From a checkpoint of a small image VQ-VAE.
Data: trained on photos with spoken descriptions (Open Images, Localized Narratives), 203450 training examples, 1.8 epochs.
Rows from block 10 of the encoder of a small image VQ-VAE, named by matrix and row number. Rows with one number belong to one channel. Each number is 200 + 40 x the weight over its row's rms, rounded and kept within 0 to 999. All counts start at 0.
After each channel's rows are labels from the 100 images, of 14976, where the channel reaches its highest value: "strongest on" is what is common among them. Only what is clearly more common there than usual is listed. The data: photos with spoken descriptions (Open Images, Localized Narratives). In brackets: how many of the 100.
# convs1: 3x3 conv (encoder.blocks.10.convs.1.weight, 104x104x3x3, each kernel summed), inputs 0-103
# convs2: expand pointwise conv (encoder.blocks.10.convs.2.weight, 432x104x1x1, transposed), outputs 0-86

convs1.7,135,198,177,106,196,225,208,201,154,117,213,217,194,182,206,208,220,145,195,223,201,149,214,193,281,124,124,199,90,223,183,193,195,127,191,201,172,163,300,200,203,120,205,135,219,203,112,191,197,157,242,214,196,206,163,220,144,203,212,209,195,133,185,168,226,262,135,196,126,108,252,218,206,207,283,201,185,204,200,211,208,206,210,174,186,201,247,240,140,218,196,144,228,202,239,195,219,178,184,239,185,215,157,166
convs2.7,198,154,199,201,198,200,156,201,218,148,202,205,200,200,200,133,191,200,202,200,199,198,202,200,210,219,225,199,198,203,200,201,79,199,200,192,185,200,88,169,328,200,197,190,200,212,200,200,204,199,198,200,200,218,199,200,199,203,201,200,141,199,200,198,56,199,192,133,204,200,199,200,202,191,198,133,40,200,200,172,200,210,200,200,200,194,204
strongest on: text has "black" (27)

convs1.64,221,196,287,264,200,245,200,224,231,251,179,248,172,231,199,238,91,191,193,183,204,230,189,216,115,236,237,200,232,179,257,210,211,243,224,200,301,285,124,259,217,238,289,245,200,153,241,208,208,250,173,222,198,194,227,198,230,213,192,206,235,235,194,201,178,155,244,222,251,234,169,210,136,217,125,200,227,251,200,181,218,178,224,240,228,244,119,186,253,249,239,239,200,215,149,192,228,246,197,156,148,226,255,254
convs2.64,234,235,199,199,216,196,149,201,200,284,200,201,214,203,200,201,210,200,201,202,201,201,200,201,187,200,200,233,200,170,200,200,142,186,202,202,208,193,198,206,201,199,202,196,172,211,209,215,203,189,227,195,200,197,199,200,201,200,200,201,201,200,200,200,200,205,156,262,205,205,200,199,201,198,200,231,201,199,200,203,201,200,203,200,200,217,215
strongest on: text has "sky" (60)

convs1.82,169,300,175,167,200,198,200,151,179,171,249,168,237,171,180,183,188,275,219,189,207,175,214,189,285,172,169,200,169,309,171,190,185,166,115,200,165,156,229,202,128,164,130,169,200,198,171,222,200,171,206,204,241,247,183,155,173,193,193,191,170,172,178,286,206,224,168,199,182,175,207,235,231,177,172,200,186,121,200,200,172,209,199,324,230,146,279,281,174,165,165,167,200,196,322,207,201,181,231,199,185,182,167,152
convs2.82,200,195,200,200,273,200,192,199,43,228,200,200,189,220,200,199,205,200,202,199,197,201,200,198,200,202,127,201,200,327,200,200,168,198,203,22,200,200,200,157,200,200,197,154,199,440,212,213,199,202,184,200,200,201,199,200,194,199,200,200,200,183,200,156,170,198,202,204,201,200,200,200,200,200,200,208,210,27,208,202,200,238,200,200,200,288,199
strongest on: text has "black" (25)

convs1.100,201,126,209,155,225,206,245,197,146,162,186,212,133,199,209,172,271,198,239,257,197,172,242,201,207,194,191,188,187,219,207,202,201,171,137,190,210,199,316,220,181,160,206,207,196,214,180,209,206,204,212,180,250,204,152,184,188,195,203,202,185,191,204,170,167,93,187,183,188,190,414,232,192,176,274,199,202,212,211,210,191,263,236,139,194,184,251,140,191,163,209,186,210,238,291,226,202,221,176,235,192,284,209,186
convs2.100,254,222,199,198,188,189,172,200,200,200,199,215,193,199,200,203,203,193,215,201,201,165,187,200,198,170,200,200,150,201,200,202,204,200,235,350,215,200,202,202,198,200,196,199,200,198,203,200,90,137,262,189,200,192,197,201,204,191,206,214,158,77,200,204,222,199,210,186,207,202,200,198,192,162,195,200,206,200,203,200,198,217,118,200,200,204,251
strongest on: text has "black" (27)

convs1.96,195,244,201,166,200,192,198,185,210,118,206,261,207,194,192,271,193,147,172,227,279,187,90,196,213,157,152,199,150,229,199,196,158,99,196,200,189,206,227,232,250,146,203,188,200,147,114,287,175,179,219,197,248,208,213,197,183,253,269,221,233,188,200,195,225,224,147,196,115,136,216,186,205,208,199,199,232,270,191,173,208,183,199,192,193,229,148,208,139,198,221,194,200,204,194,167,193,203,381,186,219,202,200,195
convs2.96,207,0,194,200,196,181,218,198,199,211,201,196,203,209,200,196,0,184,198,195,177,204,200,198,202,181,79,101,209,213,200,205,227,144,0,183,206,185,216,200,193,202,164,193,93,204,166,184,198,196,205,197,200,225,203,201,300,201,206,198,213,203,197,186,221,174,197,200,197,186,201,198,199,202,218,225,225,200,198,203,178,198,192,191,200,198,223
strongest on: text has "sky" (50)

convs1.89,264,207,219,295,194,198,193,200,219,321,214,162,177,198,210,202,213,224,229,216,178,227,197,207,191,304,305,199,288,213,207,137,209,347,200,204,207,229,232,208,168,308,208,238,199,240,342,209,202,220,214,209,222,207,217,202,203,213,208,204,199,265,232,213,201,205,270,199,295,262,235,211,179,189,228,217,203,194,185,210,159,238,180,165,212,161,210,179,205,208,179,210,197,213,212,191,184,207,200,187,222,207,230,219
convs2.89,212,221,200,200,200,207,205,200,200,201,206,200,200,204,200,200,444,198,281,197,182,200,197,202,177,157,200,354,200,199,189,200,201,217,401,193,200,200,205,199,196,200,199,202,351,200,214,240,200,199,282,219,200,169,205,190,188,179,181,201,196,200,198,220,201,267,226,201,201,246,200,202,199,200,200,197,168,199,200,199,194,189,114,182,200,200,222
strongest on: text has "black" (27)

convs1.67,147,162,276,182,200,291,200,249,182,170,140,234,200,240,290,255,156,182,138,187,264,189,169,159,127,167,188,200,167,140,209,200,200,171,255,200,208,204,194,214,240,171,196,187,200,121,156,209,200,184,141,297,249,202,194,199,194,250,210,215,237,183,231,180,208,170,177,200,156,161,181,173,139,245,153,200,214,215,200,203,253,190,196,222,210,264,112,110,221,196,214,173,200,170,93,138,235,192,185,136,182,263,183,213
convs2.67,198,104,200,200,200,75,223,199,109,226,200,200,201,228,200,154,144,198,200,134,242,200,199,200,199,196,200,166,200,218,200,200,197,200,0,204,202,200,189,200,200,200,201,200,168,203,182,69,197,185,200,201,200,199,200,200,200,193,200,200,198,376,200,234,189,200,210,229,200,165,200,200,200,200,200,200,207,290,200,217,200,204,200,179,200,105,201
strongest on: text has "sky" (54)

convs1.101,203,197,218,199,200,274,200,214,172,197,140,265,172,214,226,285,147,165,177,224,213,203,175,170,197,199,203,200,165,170,209,251,190,182,204,200,230,215,176,299,295,186,203,220,200,198,161,272,200,205,184,244,222,184,207,179,209,203,224,220,276,203,145,229,170,142,182,200,169,198,150,192,139,296,189,200,213,257,200,181,290,157,301,214,178,263,138,172,185,283,280,199,200,185,116,181,222,207,263,211,127,256,214,209
convs2.101,343,146,200,200,198,208,179,202,198,239,200,200,224,278,200,186,128,200,200,170,229,200,200,189,200,201,200,201,200,219,200,200,196,194,200,200,207,200,215,199,203,200,179,200,201,213,197,200,201,186,397,197,200,200,200,200,200,200,200,200,270,154,200,200,199,294,155,190,200,210,200,209,200,200,200,201,226,201,200,198,200,277,200,0,200,190,203
strongest on: text has "sky" (52)

convs1.74,200,193,251,205,198,208,221,181,241,198,229,329,176,194,292,293,186,197,227,262,318,196,212,186,149,192,215,200,192,272,194,231,194,218,340,191,188,223,203,145,207,199,219,196,176,208,200,336,196,193,199,218,161,217,225,190,193,250,252,290,254,193,211,186,197,216,246,201,192,238,200,219,170,199,199,159,255,213,215,209,314,194,215,217,180,260,176,198,193,233,229,195,195,182,198,198,192,208,213,223,204,224,249,197
convs2.74,209,108,200,206,198,174,277,202,200,210,184,199,234,138,204,245,57,196,198,199,199,198,222,263,217,196,180,201,201,191,199,206,237,98,91,101,206,197,200,200,211,196,84,199,191,185,191,178,187,153,210,197,199,191,291,200,217,178,207,183,192,193,211,95,195,200,263,199,200,200,203,202,197,202,309,204,193,209,200,200,196,173,222,134,201,191,200
strongest on: text has "white" (32)

convs1.59,259,128,272,268,200,332,200,232,185,251,156,233,205,231,235,187,132,158,171,226,217,205,178,147,157,244,229,200,214,125,201,234,203,217,298,200,235,209,177,292,228,214,232,266,207,194,196,259,200,197,160,217,170,156,165,173,194,208,178,201,230,216,138,171,174,137,185,200,198,220,172,165,140,230,257,200,206,184,200,220,268,151,237,189,206,278,126,198,197,212,255,213,200,185,132,195,263,206,191,204,145,218,254,208
convs2.59,202,200,200,200,198,196,208,228,163,196,200,200,200,148,200,194,200,199,200,189,219,212,200,167,225,199,212,142,200,336,200,200,197,177,94,149,202,199,200,206,181,200,199,221,192,202,188,151,200,87,203,197,200,204,203,200,205,214,200,200,221,207,200,201,46,192,0,198,200,198,200,229,200,200,200,200,236,197,201,200,200,173,203,191,200,202,183
strongest on: text has "sky" (55); text has "building" (27)

convs1.0,286,172,245,248,196,185,193,214,245,274,180,205,183,232,185,216,156,220,220,190,166,263,198,185,167,293,277,199,265,149,237,194,239,299,280,200,270,262,167,169,209,283,203,216,198,194,276,117,207,276,160,202,198,191,257,190,234,197,197,200,213,290,209,183,188,174,257,204,286,270,163,186,147,208,168,199,199,228,194,202,202,185,207,211,201,213,165,204,233,189,228,279,196,189,154,195,228,265,210,177,196,223,231,223
convs2.0,200,8,190,200,200,199,167,203,199,237,200,200,201,208,201,185,231,200,200,198,198,186,200,188,201,200,200,231,200,200,200,200,192,156,201,200,213,201,200,193,205,200,201,205,488,203,202,200,197,200,199,185,200,205,200,200,200,201,200,201,203,200,202,183,203,225,186,198,201,196,200,201,191,201,200,206,212,200,199,200,194,202,193,244,200,199,194
strongest on: text has "table" (30)

convs1.56,214,186,211,228,200,209,200,215,215,229,169,235,187,208,277,273,182,219,247,225,258,208,138,120,133,238,208,200,239,38,230,227,192,224,262,200,210,216,131,224,278,204,261,210,200,169,222,234,205,210,190,236,200,236,212,210,200,222,205,212,297,216,192,167,186,173,207,206,224,225,188,189,133,265,225,200,200,219,200,209,274,192,249,146,200,280,186,161,217,297,218,219,200,207,188,166,196,196,180,109,113,192,224,223
convs2.56,203,177,201,200,218,190,186,223,177,199,200,200,200,201,200,114,195,200,200,187,204,200,200,181,204,197,206,224,200,266,200,200,114,33,202,229,200,200,202,165,212,200,116,203,240,161,384,188,200,150,197,208,200,206,200,200,191,222,200,200,284,220,200,223,272,127,0,204,195,189,200,199,211,203,200,264,224,363,200,179,200,236,193,205,200,137,211
strongest on: text has "white" (34)

convs1.38,195,446,196,198,178,193,198,202,187,197,219,206,224,211,238,221,119,198,203,255,211,203,202,198,203,187,204,201,196,191,207,223,206,196,219,199,188,206,158,234,216,201,229,203,237,152,191,213,197,195,196,212,214,232,198,235,204,245,219,195,235,202,206,341,169,207,182,200,198,199,125,147,216,205,193,197,207,226,205,198,183,231,190,174,227,178,144,246,208,295,200,202,208,235,191,196,205,198,360,165,216,214,198,205
convs2.38,200,109,201,201,156,195,197,161,198,195,201,187,223,179,200,200,200,241,184,201,204,201,202,199,205,207,203,203,200,310,200,217,178,200,195,200,205,200,200,199,195,201,190,201,191,201,201,166,198,193,199,462,200,218,198,198,184,200,200,200,200,206,200,177,190,202,192,57,195,201,200,200,225,196,207,197,181,156,247,201,200,206,202,200,199,199,205
strongest on: text has "black" (27)

convs1.36,226,235,207,235,199,207,195,195,209,236,191,209,183,205,120,209,330,202,229,328,253,207,166,192,175,228,217,204,246,196,205,197,202,222,186,203,171,201,180,409,208,219,198,216,203,228,248,239,199,201,188,215,251,321,199,162,203,308,234,275,197,217,215,207,181,266,220,201,225,221,237,183,241,205,204,201,216,208,200,200,196,202,230,224,192,193,266,156,201,197,180,214,199,153,158,182,203,201,198,209,199,179,220,211
convs2.36,199,229,200,199,198,183,264,177,211,199,255,212,99,217,202,200,206,200,214,199,200,200,190,205,200,186,195,92,199,198,201,233,323,206,200,164,199,199,257,201,201,195,209,200,156,204,177,184,200,200,198,200,201,189,202,204,201,185,205,203,186,223,195,313,284,201,237,199,194,201,220,199,196,205,205,196,196,210,200,226,203,62,201,201,199,200,214
strongest on: text has "sky" (59)