config.toml
crop_scale_min = 1
decoder_widths = [32, 64, 96, 128]
codebook_size = 1024
l1_shrink = 0.03
final_lr_fraction = 0
Rows from block 3 of the decoder of a small image VQ-VAE, named by matrix and row number. Rows with one number belong to one channel. Each number is 128 + 24 x the weight over its row's rms, rounded and kept within 0 to 255. All counts start at 0. Numbers have three digits each.
After each channel's rows are labels from the 100 images, of 14976, where the channel reaches its highest value: "place" is the part of the image that holds the peak. Only what is clearly more common there than usual is listed. The data: photos with spoken descriptions (Open Images, Localized Narratives).
# convs0: first 3x3 conv (decoder.decb.0.1.convs.0.weight, 96x96x3x3, each kernel summed), inputs 0-95
# convs1: second 3x3 conv (decoder.decb.0.1.convs.1.weight, 96x96x3x3, transposed, each kernel summed), outputs 0-95

convs0.31:132123142122134143116119120141122076089111113133127141116159127138103139123123119086126121153126143134123146122075136158131145255122125131119111136123121128161119119193130139163125150173129109158141127143137079127131128142153159139121149154136176131130133128135113144152126115115153121096
convs1.31:114126114135131122129166130134146138146120145120114123158098128100117129125213154137112130121116123131125149123114116108071117134143140119077125146085084113121144116101084114100128130129122110126148114132072128149212128146112144116133139205107124105159120109125139166153107104112142122123
place: middle left; top left

convs0.29:158128136129124128128128189129255128128125128129129128128129157127128129128199128128140128128122128130128129128128127128128128128128128128138251128130128181132135117131129110132131128135128129129128128126128125132129128131128129128146139130128128136177128154128124117128127128128128128127
convs1.29:078144147089125123117131138131112128105120132108131131123110222128125126142121119132123096140146122126117126137104144155124166085164125131116155139129127141178135141135146164120118119138137146115137120127119132106135129122138123141126124086126126128127128255135144107129128151130129170132
place: top left

convs0.61:130124101097162163150131127129128143105125126149133162079127129123135123193135118108133135139130141108115143133160126148127167119109124146127129131150103138128167129205105129136128124132236130122146122126135126131128134138134214120137096135133146117130157130157112134138133139145183133132
convs1.61:169135134111123115089145109133127127084128142124135106126136121132103194082132117226116133081119123110164145146132166119132126118101104112135140159125123171103136147118145125119123145104090127123127092122172130154141143136148159146123117103125142118146140114166107134141168131126061117133
place: bottom centre

convs0.69:131065117067139144130124023116042113137132123135076126124120126128118134147104112135124129135082145128142138124149127118123149135084142119132049144105134125109127124134135095135124118118099152141135126133145139138066139149131129140127115131126125110125111119135128132098119130132132127139
convs1.69:172123108132123133136126134165103127116149201134187165118138132149131137086122129143143141119111151140143139131140160137141161146144142118098118125139129134092125125132139160120105158142110198093119164141134115133198099117126113111144134129091139145142123197156137146104145153130173132145
place: top left

convs0.67:129130120170126131164130127127142207171139122124158139128128106140148124188081148117124124122117154127128163135139149126095129132124124153099161132211128112121137151142190135109130128125106136135125160127143119101133112114129115060115123127182117118120151103157130160152148112135141147103
convs1.67:135125147082164120185147112112128113116121123127106131098131125125096131078098114158115097142180157139111104067044112134128119119113151104138120103148135175139123102138118221116143105118119125132116112120159126150133115126145121144138147134105102144123121159130109132139129118136099125127
place: bottom left

convs0.56:114124120113144101175139127123128132118128131193098108094129128130128050134115156113128102135129130132122119128125149119134117130113122150111122200138125108141129131129085129131127121184173127117115124138123134124120124123139124092125109129128118118127132127114133126103055116124132123241
convs1.56:128169135130102158103077139133128137119124160086140116148161141125129160101133128157145231121136089115153176089126126133143122131124134152130129209132148158135128112137127135123123120122122121150146124115120124138133089153134198145132136126121135091133161128151145141107145128160137132115
place: centre

convs0.89:141139193111118144132133118158131124123117145142106122120159135128101154132109124128147124126193142103100136142122128155093146140088115147133126128133133185165152127185117185116113124103163110107137128086124085137199120115098138144128105152156097185164140126119126128124118113155131120125
convs1.89:100119136140163146105124128176138123123152157115131113174128156127131119178112131135124120149127122144116202126134156106094156148141122194086140167150160112087168150111119143115137135135128077125165137111131173121126144105170153142130099145138138170137174138137136120157157112127125127136
place: bottom right

convs0.77:160077111137131143128126066081124132131126096120097136112117128101094133122140123110107141121073123130139122097107135132132101119147145125144138134113144135098115129093114075138218090135122108144137130121124130154058119141116142194144177151120142154113113111123129129110120141132129106130
convs1.77:139137137157129127127136111151103128135195144185164139131087147138136120158149186123145134113116134129102119172159168134125141149151139112118097123119116106112114121125111110098091164149134143078164126169129116116187123125108121094144124206114151112172124127150120118121137135130137138140
place: bottom right; bottom centre

convs0.80:157143130172159115128125159128138125139141125109119149151142108126190125118123131140111099117178139129123172118136160105138162124173113134099157132150152120139130112143127184122125170041160178158117130124133136114187129132130128137119129104126111110088136112130136151131129114133169149171
convs1.80:085096162104134114146126148138105133145118109121128135132148147135113119166145125139125125148146129127132116046132114137145175158076116118130174130126148150132099117129124208125186077129146157107161147133128137133121126103128129192141133126136111154134139128174131144144166138128098133115
place: bottom right

convs0.91:153126122123080126117098138124136202105172124107042153110127129142145122126110086120119113126133126137096124132102156124103097119129094148116126121129146126116127091148103125155135132124171125114145128092175112159102180111140146162139080113142115125088108129166127118133148093126111141155
convs1.91:178120125126118160125138114170118109156109156133149117112141124120107146092125124124149125095136130113128146118132120214129165125120138107102123162126122142138126125103135111118111116150120152100127141125086114148225086140172138177101134105155141103111149145131132148102176120116110109117
place: top centre

convs0.62:130127123138137133146130129148130138138135141099142128110138123138135105121087130098120135132133143135118112134128131121119186224134140133117110152139125122175119128250098127139124133173117126144115135128128130148126125134119176123096089183132135121090140115120135118130128083122137127103
convs1.62:158115114137131120133126099131165191156165162141120118160142213096117138143119110126128132115111129099113146081091120119166123168143133155128123177140167156142106121106130144138141122124134115106158107150130116130148159121130138143142140198137156100145126100140131180131135102128126161111
place: bottom left

convs0.44:093150139131132128128133122133130111120132139125116116144159139109117135124130115126145133139129130142110122114123124127099124123126140141161128139134131149127142140132131129130142103133127136140150116106116106103134185142217135168124222143128136152255133107124091129138137121127130134138
convs1.44:153133115133108138104108111149126136115208135130107142106140147126125128148154097132126116120127125129099152134133141139122178081135102128128136138122132106114141143120129041108095085148127145088155124114081092040141151141088132122105120142137165122104132144153124123122122134126163137126
place: top left

convs0.20:109135125072113127138138109136124069150049122131141138161125127139139129082141144035126126173119124131132112123101030144121111133123124117130133125159090128118121121122146125121122146116145122165131166132149126131146171140133134106131145119115110126132160126149109121140137094134136126129
convs1.20:133170150130141181135152092159126129124128130136160118127127151139134131090122158255101156131131153124121119146184156099123128143167138132073121131134159131112129125141143129123114132148137131118119155139136131140163134120126126138123133127106132138139135208131093120126123137129131129139
place: top centre

convs0.53:143128134114121076133098134134140144110120137116146090111128126130121099117169131186123138125114112126102116131122119149138090128189114108129145131143111131155242123124057126109130135078155109127128151127121123153147161174110138114127114135125121115127135127165111126118088115146106122138
convs1.53:124134108172145128132094114121138143153152149175129161185102140118126125122111124158114117137131126120202111144120157125139123133112154135128187114216128139119145131161130144141128180167153143103141123115126086135093142105122095170126121111173117125130112144127114135118162128114106147138
place: top right

convs0.86:131129137126111121126119144119137134119131124113134137132126112122123122140108143136121132137127127090128123117129136122129144255132123136119135151138120122131255130125147128121104118124116128130139147136131117117126127117175126122117118135132126114124146118158107130132117108141130129123
convs1.86:132182129100137113132137106143079123124119101115133134138137120149114116114129109124110125141096139150126114133099099127132127127155116113114169106144119129092158129126129142149120142095127114106164103114122101123170131083156126102160134132111111125236135143112125219126124087108128144131
place: top right; top left

convs0.9:138123139095145118132142113134123176118134142162041124126153134130126165128110154099146126096124113113136135153133100125116099125139064112123120121135064129116153129131087129106085149119154108123081136117171154118134149108122114154118115117141187136118127144121126131147138170147189102119
convs1.9:148142188134100103102126148138121125135097124060136144133124094093112085132149109119119115156150102125163125130125160098177141127074122094126139109109115156123162124109165100165128148130114107119147119135119129130094104128119106123117124119156130112118135142140113149129176219096137126119
place: top right

convs0.12:114105150125152120131140124174125111109095186148129136139156156122123131107064138131128130116125149116104131155124093117094141127121125130192092123159107196140159112150134125126098138101132125124126111113142112153127106131122127108188134122128108110126125105183074126155123064158121129121
convs1.12:109124112125104115128129108120132143150145132124124128135128143126122122180118140132124127118117146120110148217126144130141144114124168126103151147136134117137150138153115115110036218141128113133123124140126124104140121108087125125130109062138140111143140153134120099121150180108133179144
place: bottom left

convs0.45:120125121128177097134089114126127118131096128139129140170123124130125137124127160148123102141121169113135106144144149129165150136111092134113131134124196128142122126136113135185129104155131126073151091131117114116123121166113125052131194153133161166124126124093099140115095165120133128082
convs1.45:112155101131105110129118151094130104148097120103120108142071152085127134144138153130115125131125127118098048144137149126118113166128142058113105122118120129138135126139131154091145144197112083116117091122099103103074127151085143129138115138138107136173141139109158131140121111130150120131
place: bottom left

convs0.24:118118130136128123141129129141116168125149125126122135143153158150129134198097128125149140143125118117133120123121112137132186116122123141095107126125255143133111121133124125133145113121126125148126130112126131141127114120088128144181075116121149128133147155121176117150122158085116120129
convs1.24:126127150105124121103142132133101160144141127156104118120146130122091119139107119174136109093134115110151067110124148132147123094120174073130123143105190112151113133126119066142145117129124119101049102103115114113183141103129102136125132111122120110119090117124131136110168172152156138123
place: bottom right

convs0.92:128128123128077144157158128125128077128129128255124128125129128129128176127110116160128113135128127105112125128163126127168124129120128138128127126126128127140097128125127128140131128126083128128126129132111101128130128124162042091128117125128130106125124128121212128129132132127152128126
convs1.92:156149218127096127131123124133157140133109128143131144075095125134121089122121085124102107137102158130145130124128118129134147083114129138113117083120139128084118130228104128117142122109104130132128162113132159184138150130162125129128157106125086125128105127156153130132148136137143121114
place: bottom right

convs0.21:120096138198127109127116153147155155130192156156128179132132123133093143126121136143139126120091165117152137151146148142108150127152176144129131128158178120165129157109155155111117120131101200122178145076133119100150127146123100130128145124102108151125148124133110117120116131090115137115
convs1.21:098124125102124124157150074116098128109158114132117126108132134122136145134146130106145110132161132148114149099057090112106103136090122118147137128133161146145108139116112208101147077141127228157132127106123131083096130135125120111139120165116103137124099120129132132127118123146136134136
place: top left

convs0.13:120107135145125139156127131155136155109134128163124135125135140084141068127166157177130140158144122127138131129137158093137153102127152180128148118193130200178115144156119136137116129145132148091155137132102140145144132126128144105129147137167130153151182124118129144123081147079119152112
convs1.13:113144093135164115151104136136128101079123159075115144174116103064145178118097149112115157145144135121126116108106132111128124135126141124106107185123131134131156158130098086140138137105060117140131108124117133098121106117117152134127065106119148127174116155135159112128105134119143126166
place: top left

convs0.78:156121126136199121238119123108141117111119124135125123102127125137141106213114137115110127121128127125125128125137101115121119102105126143129123130149130122122117110141130119110105124153226130094136113123133114135116106073154173145123114145130142134126112134120138131116102119117096134121
convs1.78:166127155126089109079146137148109160112136146112142128181139126157095158036131136197113154114153115128135136118125142134152136126112122105129159165078122138130135132113136154112156124114098130111127093115129162130129168147121157126119125136113126102173124116140156128093150149146082129121
place: bottom right; middle right

convs0.60:096126126105115149123139126123127201163116111105126122131151132098118089153129136175128136138130144116094102141099115080128120190117127176128134128134152131133129066159131129128132132113125098138096126120059129125133133092130134146128141091102129115126141129132166057171131103113133098146
convs1.60:111142118138126175131093130146109126054163126136134115127144125080110129116136114085097154135145121146082168083086103111140092111148110147139118141134115131124136133138116111122120103133127121107155131125198109127131061118169132129140101121115106125140099158127118138117122079190133119136
place: top left

convs0.34:171092148144126094093153129169110113089120130122153132103121128191177136127118123128111203151139097102098123127125127117087138130134172103127096150087146132104130140123116129058153141178143135136129116125117105140106116126135125131131106125145123170103144125142166120115111102121137172136
convs1.34:139159166123148164107141107146129141120099130107125100176127130120121088112136128153131118127143111139127102088132169117130125137206122163123116112116134132143130120109165139128122150197164113129132115115114192126112147120140120120189146139125150074160095160075146115129119110136120138108
place: middle left

convs0.93:122126141135140138127122116131104130129129143131132162119088122087137159148114181124126097128138133114121128130164135141084159105118101175120123105172135115134154132131195132123143149097141145119180128115169079085136117092158127126133144116140135120130084111175112133129099129203161141093
convs1.93:105130141131111125154160113117107116088117146096089148095130158126112106132145128117120129120204157141099104110096125111123121130076115112132130098130093109118141141125061097126118118160114162117099147127149121146184106122115131165134077105126115127131185148171095164154136132127136119131
place: bottom centre

convs0.76:087130128116153155118104124173116149123146143151095132106150128118120120089081093129127108119126134127079133128113129092132082112099131128119123154090095126147111128189126125126142123119150123148123075123135114115129208127166118134136129140120116131110172112120110128153148111145089127206
convs1.76:202146166143130164183146135135118101127129170123168122128152137128138124081120159192138129131146131126158142137112103198141165129135128129102132175133121125115100128146118132122124141143069138141145166135106109129150089159142166111122123126122180125143133122133123126120162144125122161129
place: middle right

convs0.15:134112183166096120116121133138164166120132134144106117141125125091122128133120180162135041131122129132121129135139118136157124136075125130142134119137141141137108125145181130178092120188099126123130118097137101121135115074151106122120075163128111110102157107114104127096128143107130126121
convs1.15:160142112148075101147123147102103122191107107095110113109123155121154138145135144136148103099151134139133108126150131142161133119143110113145139121071142111114137124122076124149132112117162137123124133115103137112152088132107110097135146105088138165123167085068178137142127184129168135121
place: bottom centre