Rows from block 3 of the decoder of a small image VQ-VAE, named by matrix and row number. Rows with one number belong to one channel. Each number is 128 + 24 x the weight over its row's rms, rounded and kept within 0 to 255. All counts start at 0. Numbers have three digits each. After the name is the row's rms in percent of the matrix's.
After each channel's rows are labels from the 100 images, of 14976, where the channel reaches its highest value: "responds to" is what is common among them. Only what is clearly more common there than usual is listed. The data: photos with spoken descriptions (Open Images, Localized Narratives).
# convs0: first 3x3 conv (decoder.decb.0.1.convs.0.weight, 96x96x3x3, each kernel summed), inputs 0-95
# convs1: second 3x3 conv (decoder.decb.0.1.convs.1.weight, 96x96x3x3, transposed, each kernel summed), outputs 0-95

convs0.52 101:171123141122105147133135119119122125132119123110124107139209128124125128128110124123153152129120141136100116093114116155110114177102110159136111098131078132114101123164148127097230132140141109120131132118148127109119126146172132114068104150118115206130130138116127119120146136101129123136
convs1.52 112:152125095146124152127139139168128180154154147139111099105133172129132119135111095105128082118121116107133139148120169117146174123120098120094125176108162108117135132115121080110091171124132124089150144133056116113157108110129118134072107120146131119073125153130135118116175127108134117123
responds to: text has "sky"

convs0.46 078:117161096120119128105123106129141172110148136125111132134116129135131117148104132144103097102127136122148156097127127170102101155173111143153118164116094129102116140190132110125135181076130132120139175149170093170109135140136117182135073127133121094169130139156172129103137139107106118136
convs1.46 100:112125137143188163103147101151110143126136128135174164120162150139118124120121119127114143128108128132146148128121138109123148127117137116065157129150126135115124065136145129131118176193190147117116158135131102143146134117109111094096128119139135135128173135132136136140208156172123102116
responds to: text has "trees"; text has "sky"

convs0.49 035:128127128127118128000113127126128169120117128081124129132128128132128177112125089135128117121124127111117127128137115136128130127141124127125136135181129130108122128123108126134129128153179123126128128121130104126129144132140194122128129133128137130128112128134201128127137136133223128134
convs1.49 020:135126131132154139138017127127134144115111129120120133125129127181125184117139173134125151123131123072140130129121128143112145114133119092139095127085113128041170129101089143123117087120150132143133108122113099106098142131126104094149112103135130104126142129142135112139147143137121129150
responds to: text has "red"

convs0.88 104:119128127127155118124108115179127113123129123124101092118152118104116129157116111125118104111127137151106086110064143239140125129121119129132099124132125109168124126122130132121143127164130109119120126120104106139128118084124104184105142128129103135152221118113125129105112127140139135158
convs1.88 117:173156121176196132138126151090125103091176125163144117150114110199124117099126141131140124163142114136173132125123168090116126114135145091128139124113120093085129124123140114122118189133141137107162103121196123138131123122131102139118092135104140158137099129112131118144116131121110117124
responds to: text has "sky"

convs0.65 119:148155139227131120129113149134194133120134104125129147130129107130157129127124128137097129123170135106152204114137160125115118119144135120094166127127125094132139117120127142115112157124126228123129136113130118126150135161124127121085130129156125131074128115119122127125117094128135137125
convs1.65 108:083106159031147131145136092131120132116124105101124130138133139125106122184140135127121136143147122134127092113113085135130157126126128138134217132142136141139119129130130230122158095134139127118122148125115128113093128113126154125138128132134102136123136144178137146125130134126125147106
responds to: text has "dark"

convs0.82 111:130133126110118110125111159125133128083151186106123173164153126136122102123116132135197158140116130127135117148124143119150166126114127118139126146146193116131092159125120109092125156135141076194121104155156123126184119157143120085120085137091119149129127121129155124125127091126113152150
convs1.82 090:121151136148112132146163114128130122139098132140122123063171134107125166127118102117135124142192122115110146134095107106090152135150085142134084156130162142131089147139119132093114152143138095119106114159152091147072128140144134111113094151130142087136098128075138131092102090126122160098
responds to: text has "man"

convs0.5 095:134133137130145158227153126119107146115125132129109146100124134126129132142123128128149128109127179116137173139115129126127205112119113127126116173146154126144124134168099129126124125126191124149142143090129126156129139149123200087145121145140137149149148122120128131130122141127197131105
convs1.5 094:146133115121166148069107152132134132036129131141143128148141123089073127112090161168131141114141118143158139126122169138120132127116155152100144162120133146137122128117144156132128151122067124111123087128138142176134144155127128148136121098106113115178129124175094122125176141129120132115
responds to: text has "color"; text has "red"

convs0.85 113:108158117116133118133109126104096134130091126127128175131120106139198126082099118143117132120148172126154131122160121132143069137134115129110145119123107116156125126127133140123120233156152140145109100136127133105197149131075134118111125139118136112105128117149168090131138144142125115121
convs1.85 109:117121137107118142131124077121125124126097095118132133126082140137132099137164145125129123112169122133128126140124078121126102144093103153133255102135120127121115149127137192115107166139118142150116118162157109118096102141119138104146139142136138126141140143124129139124112185121122153108
responds to: text has "dark"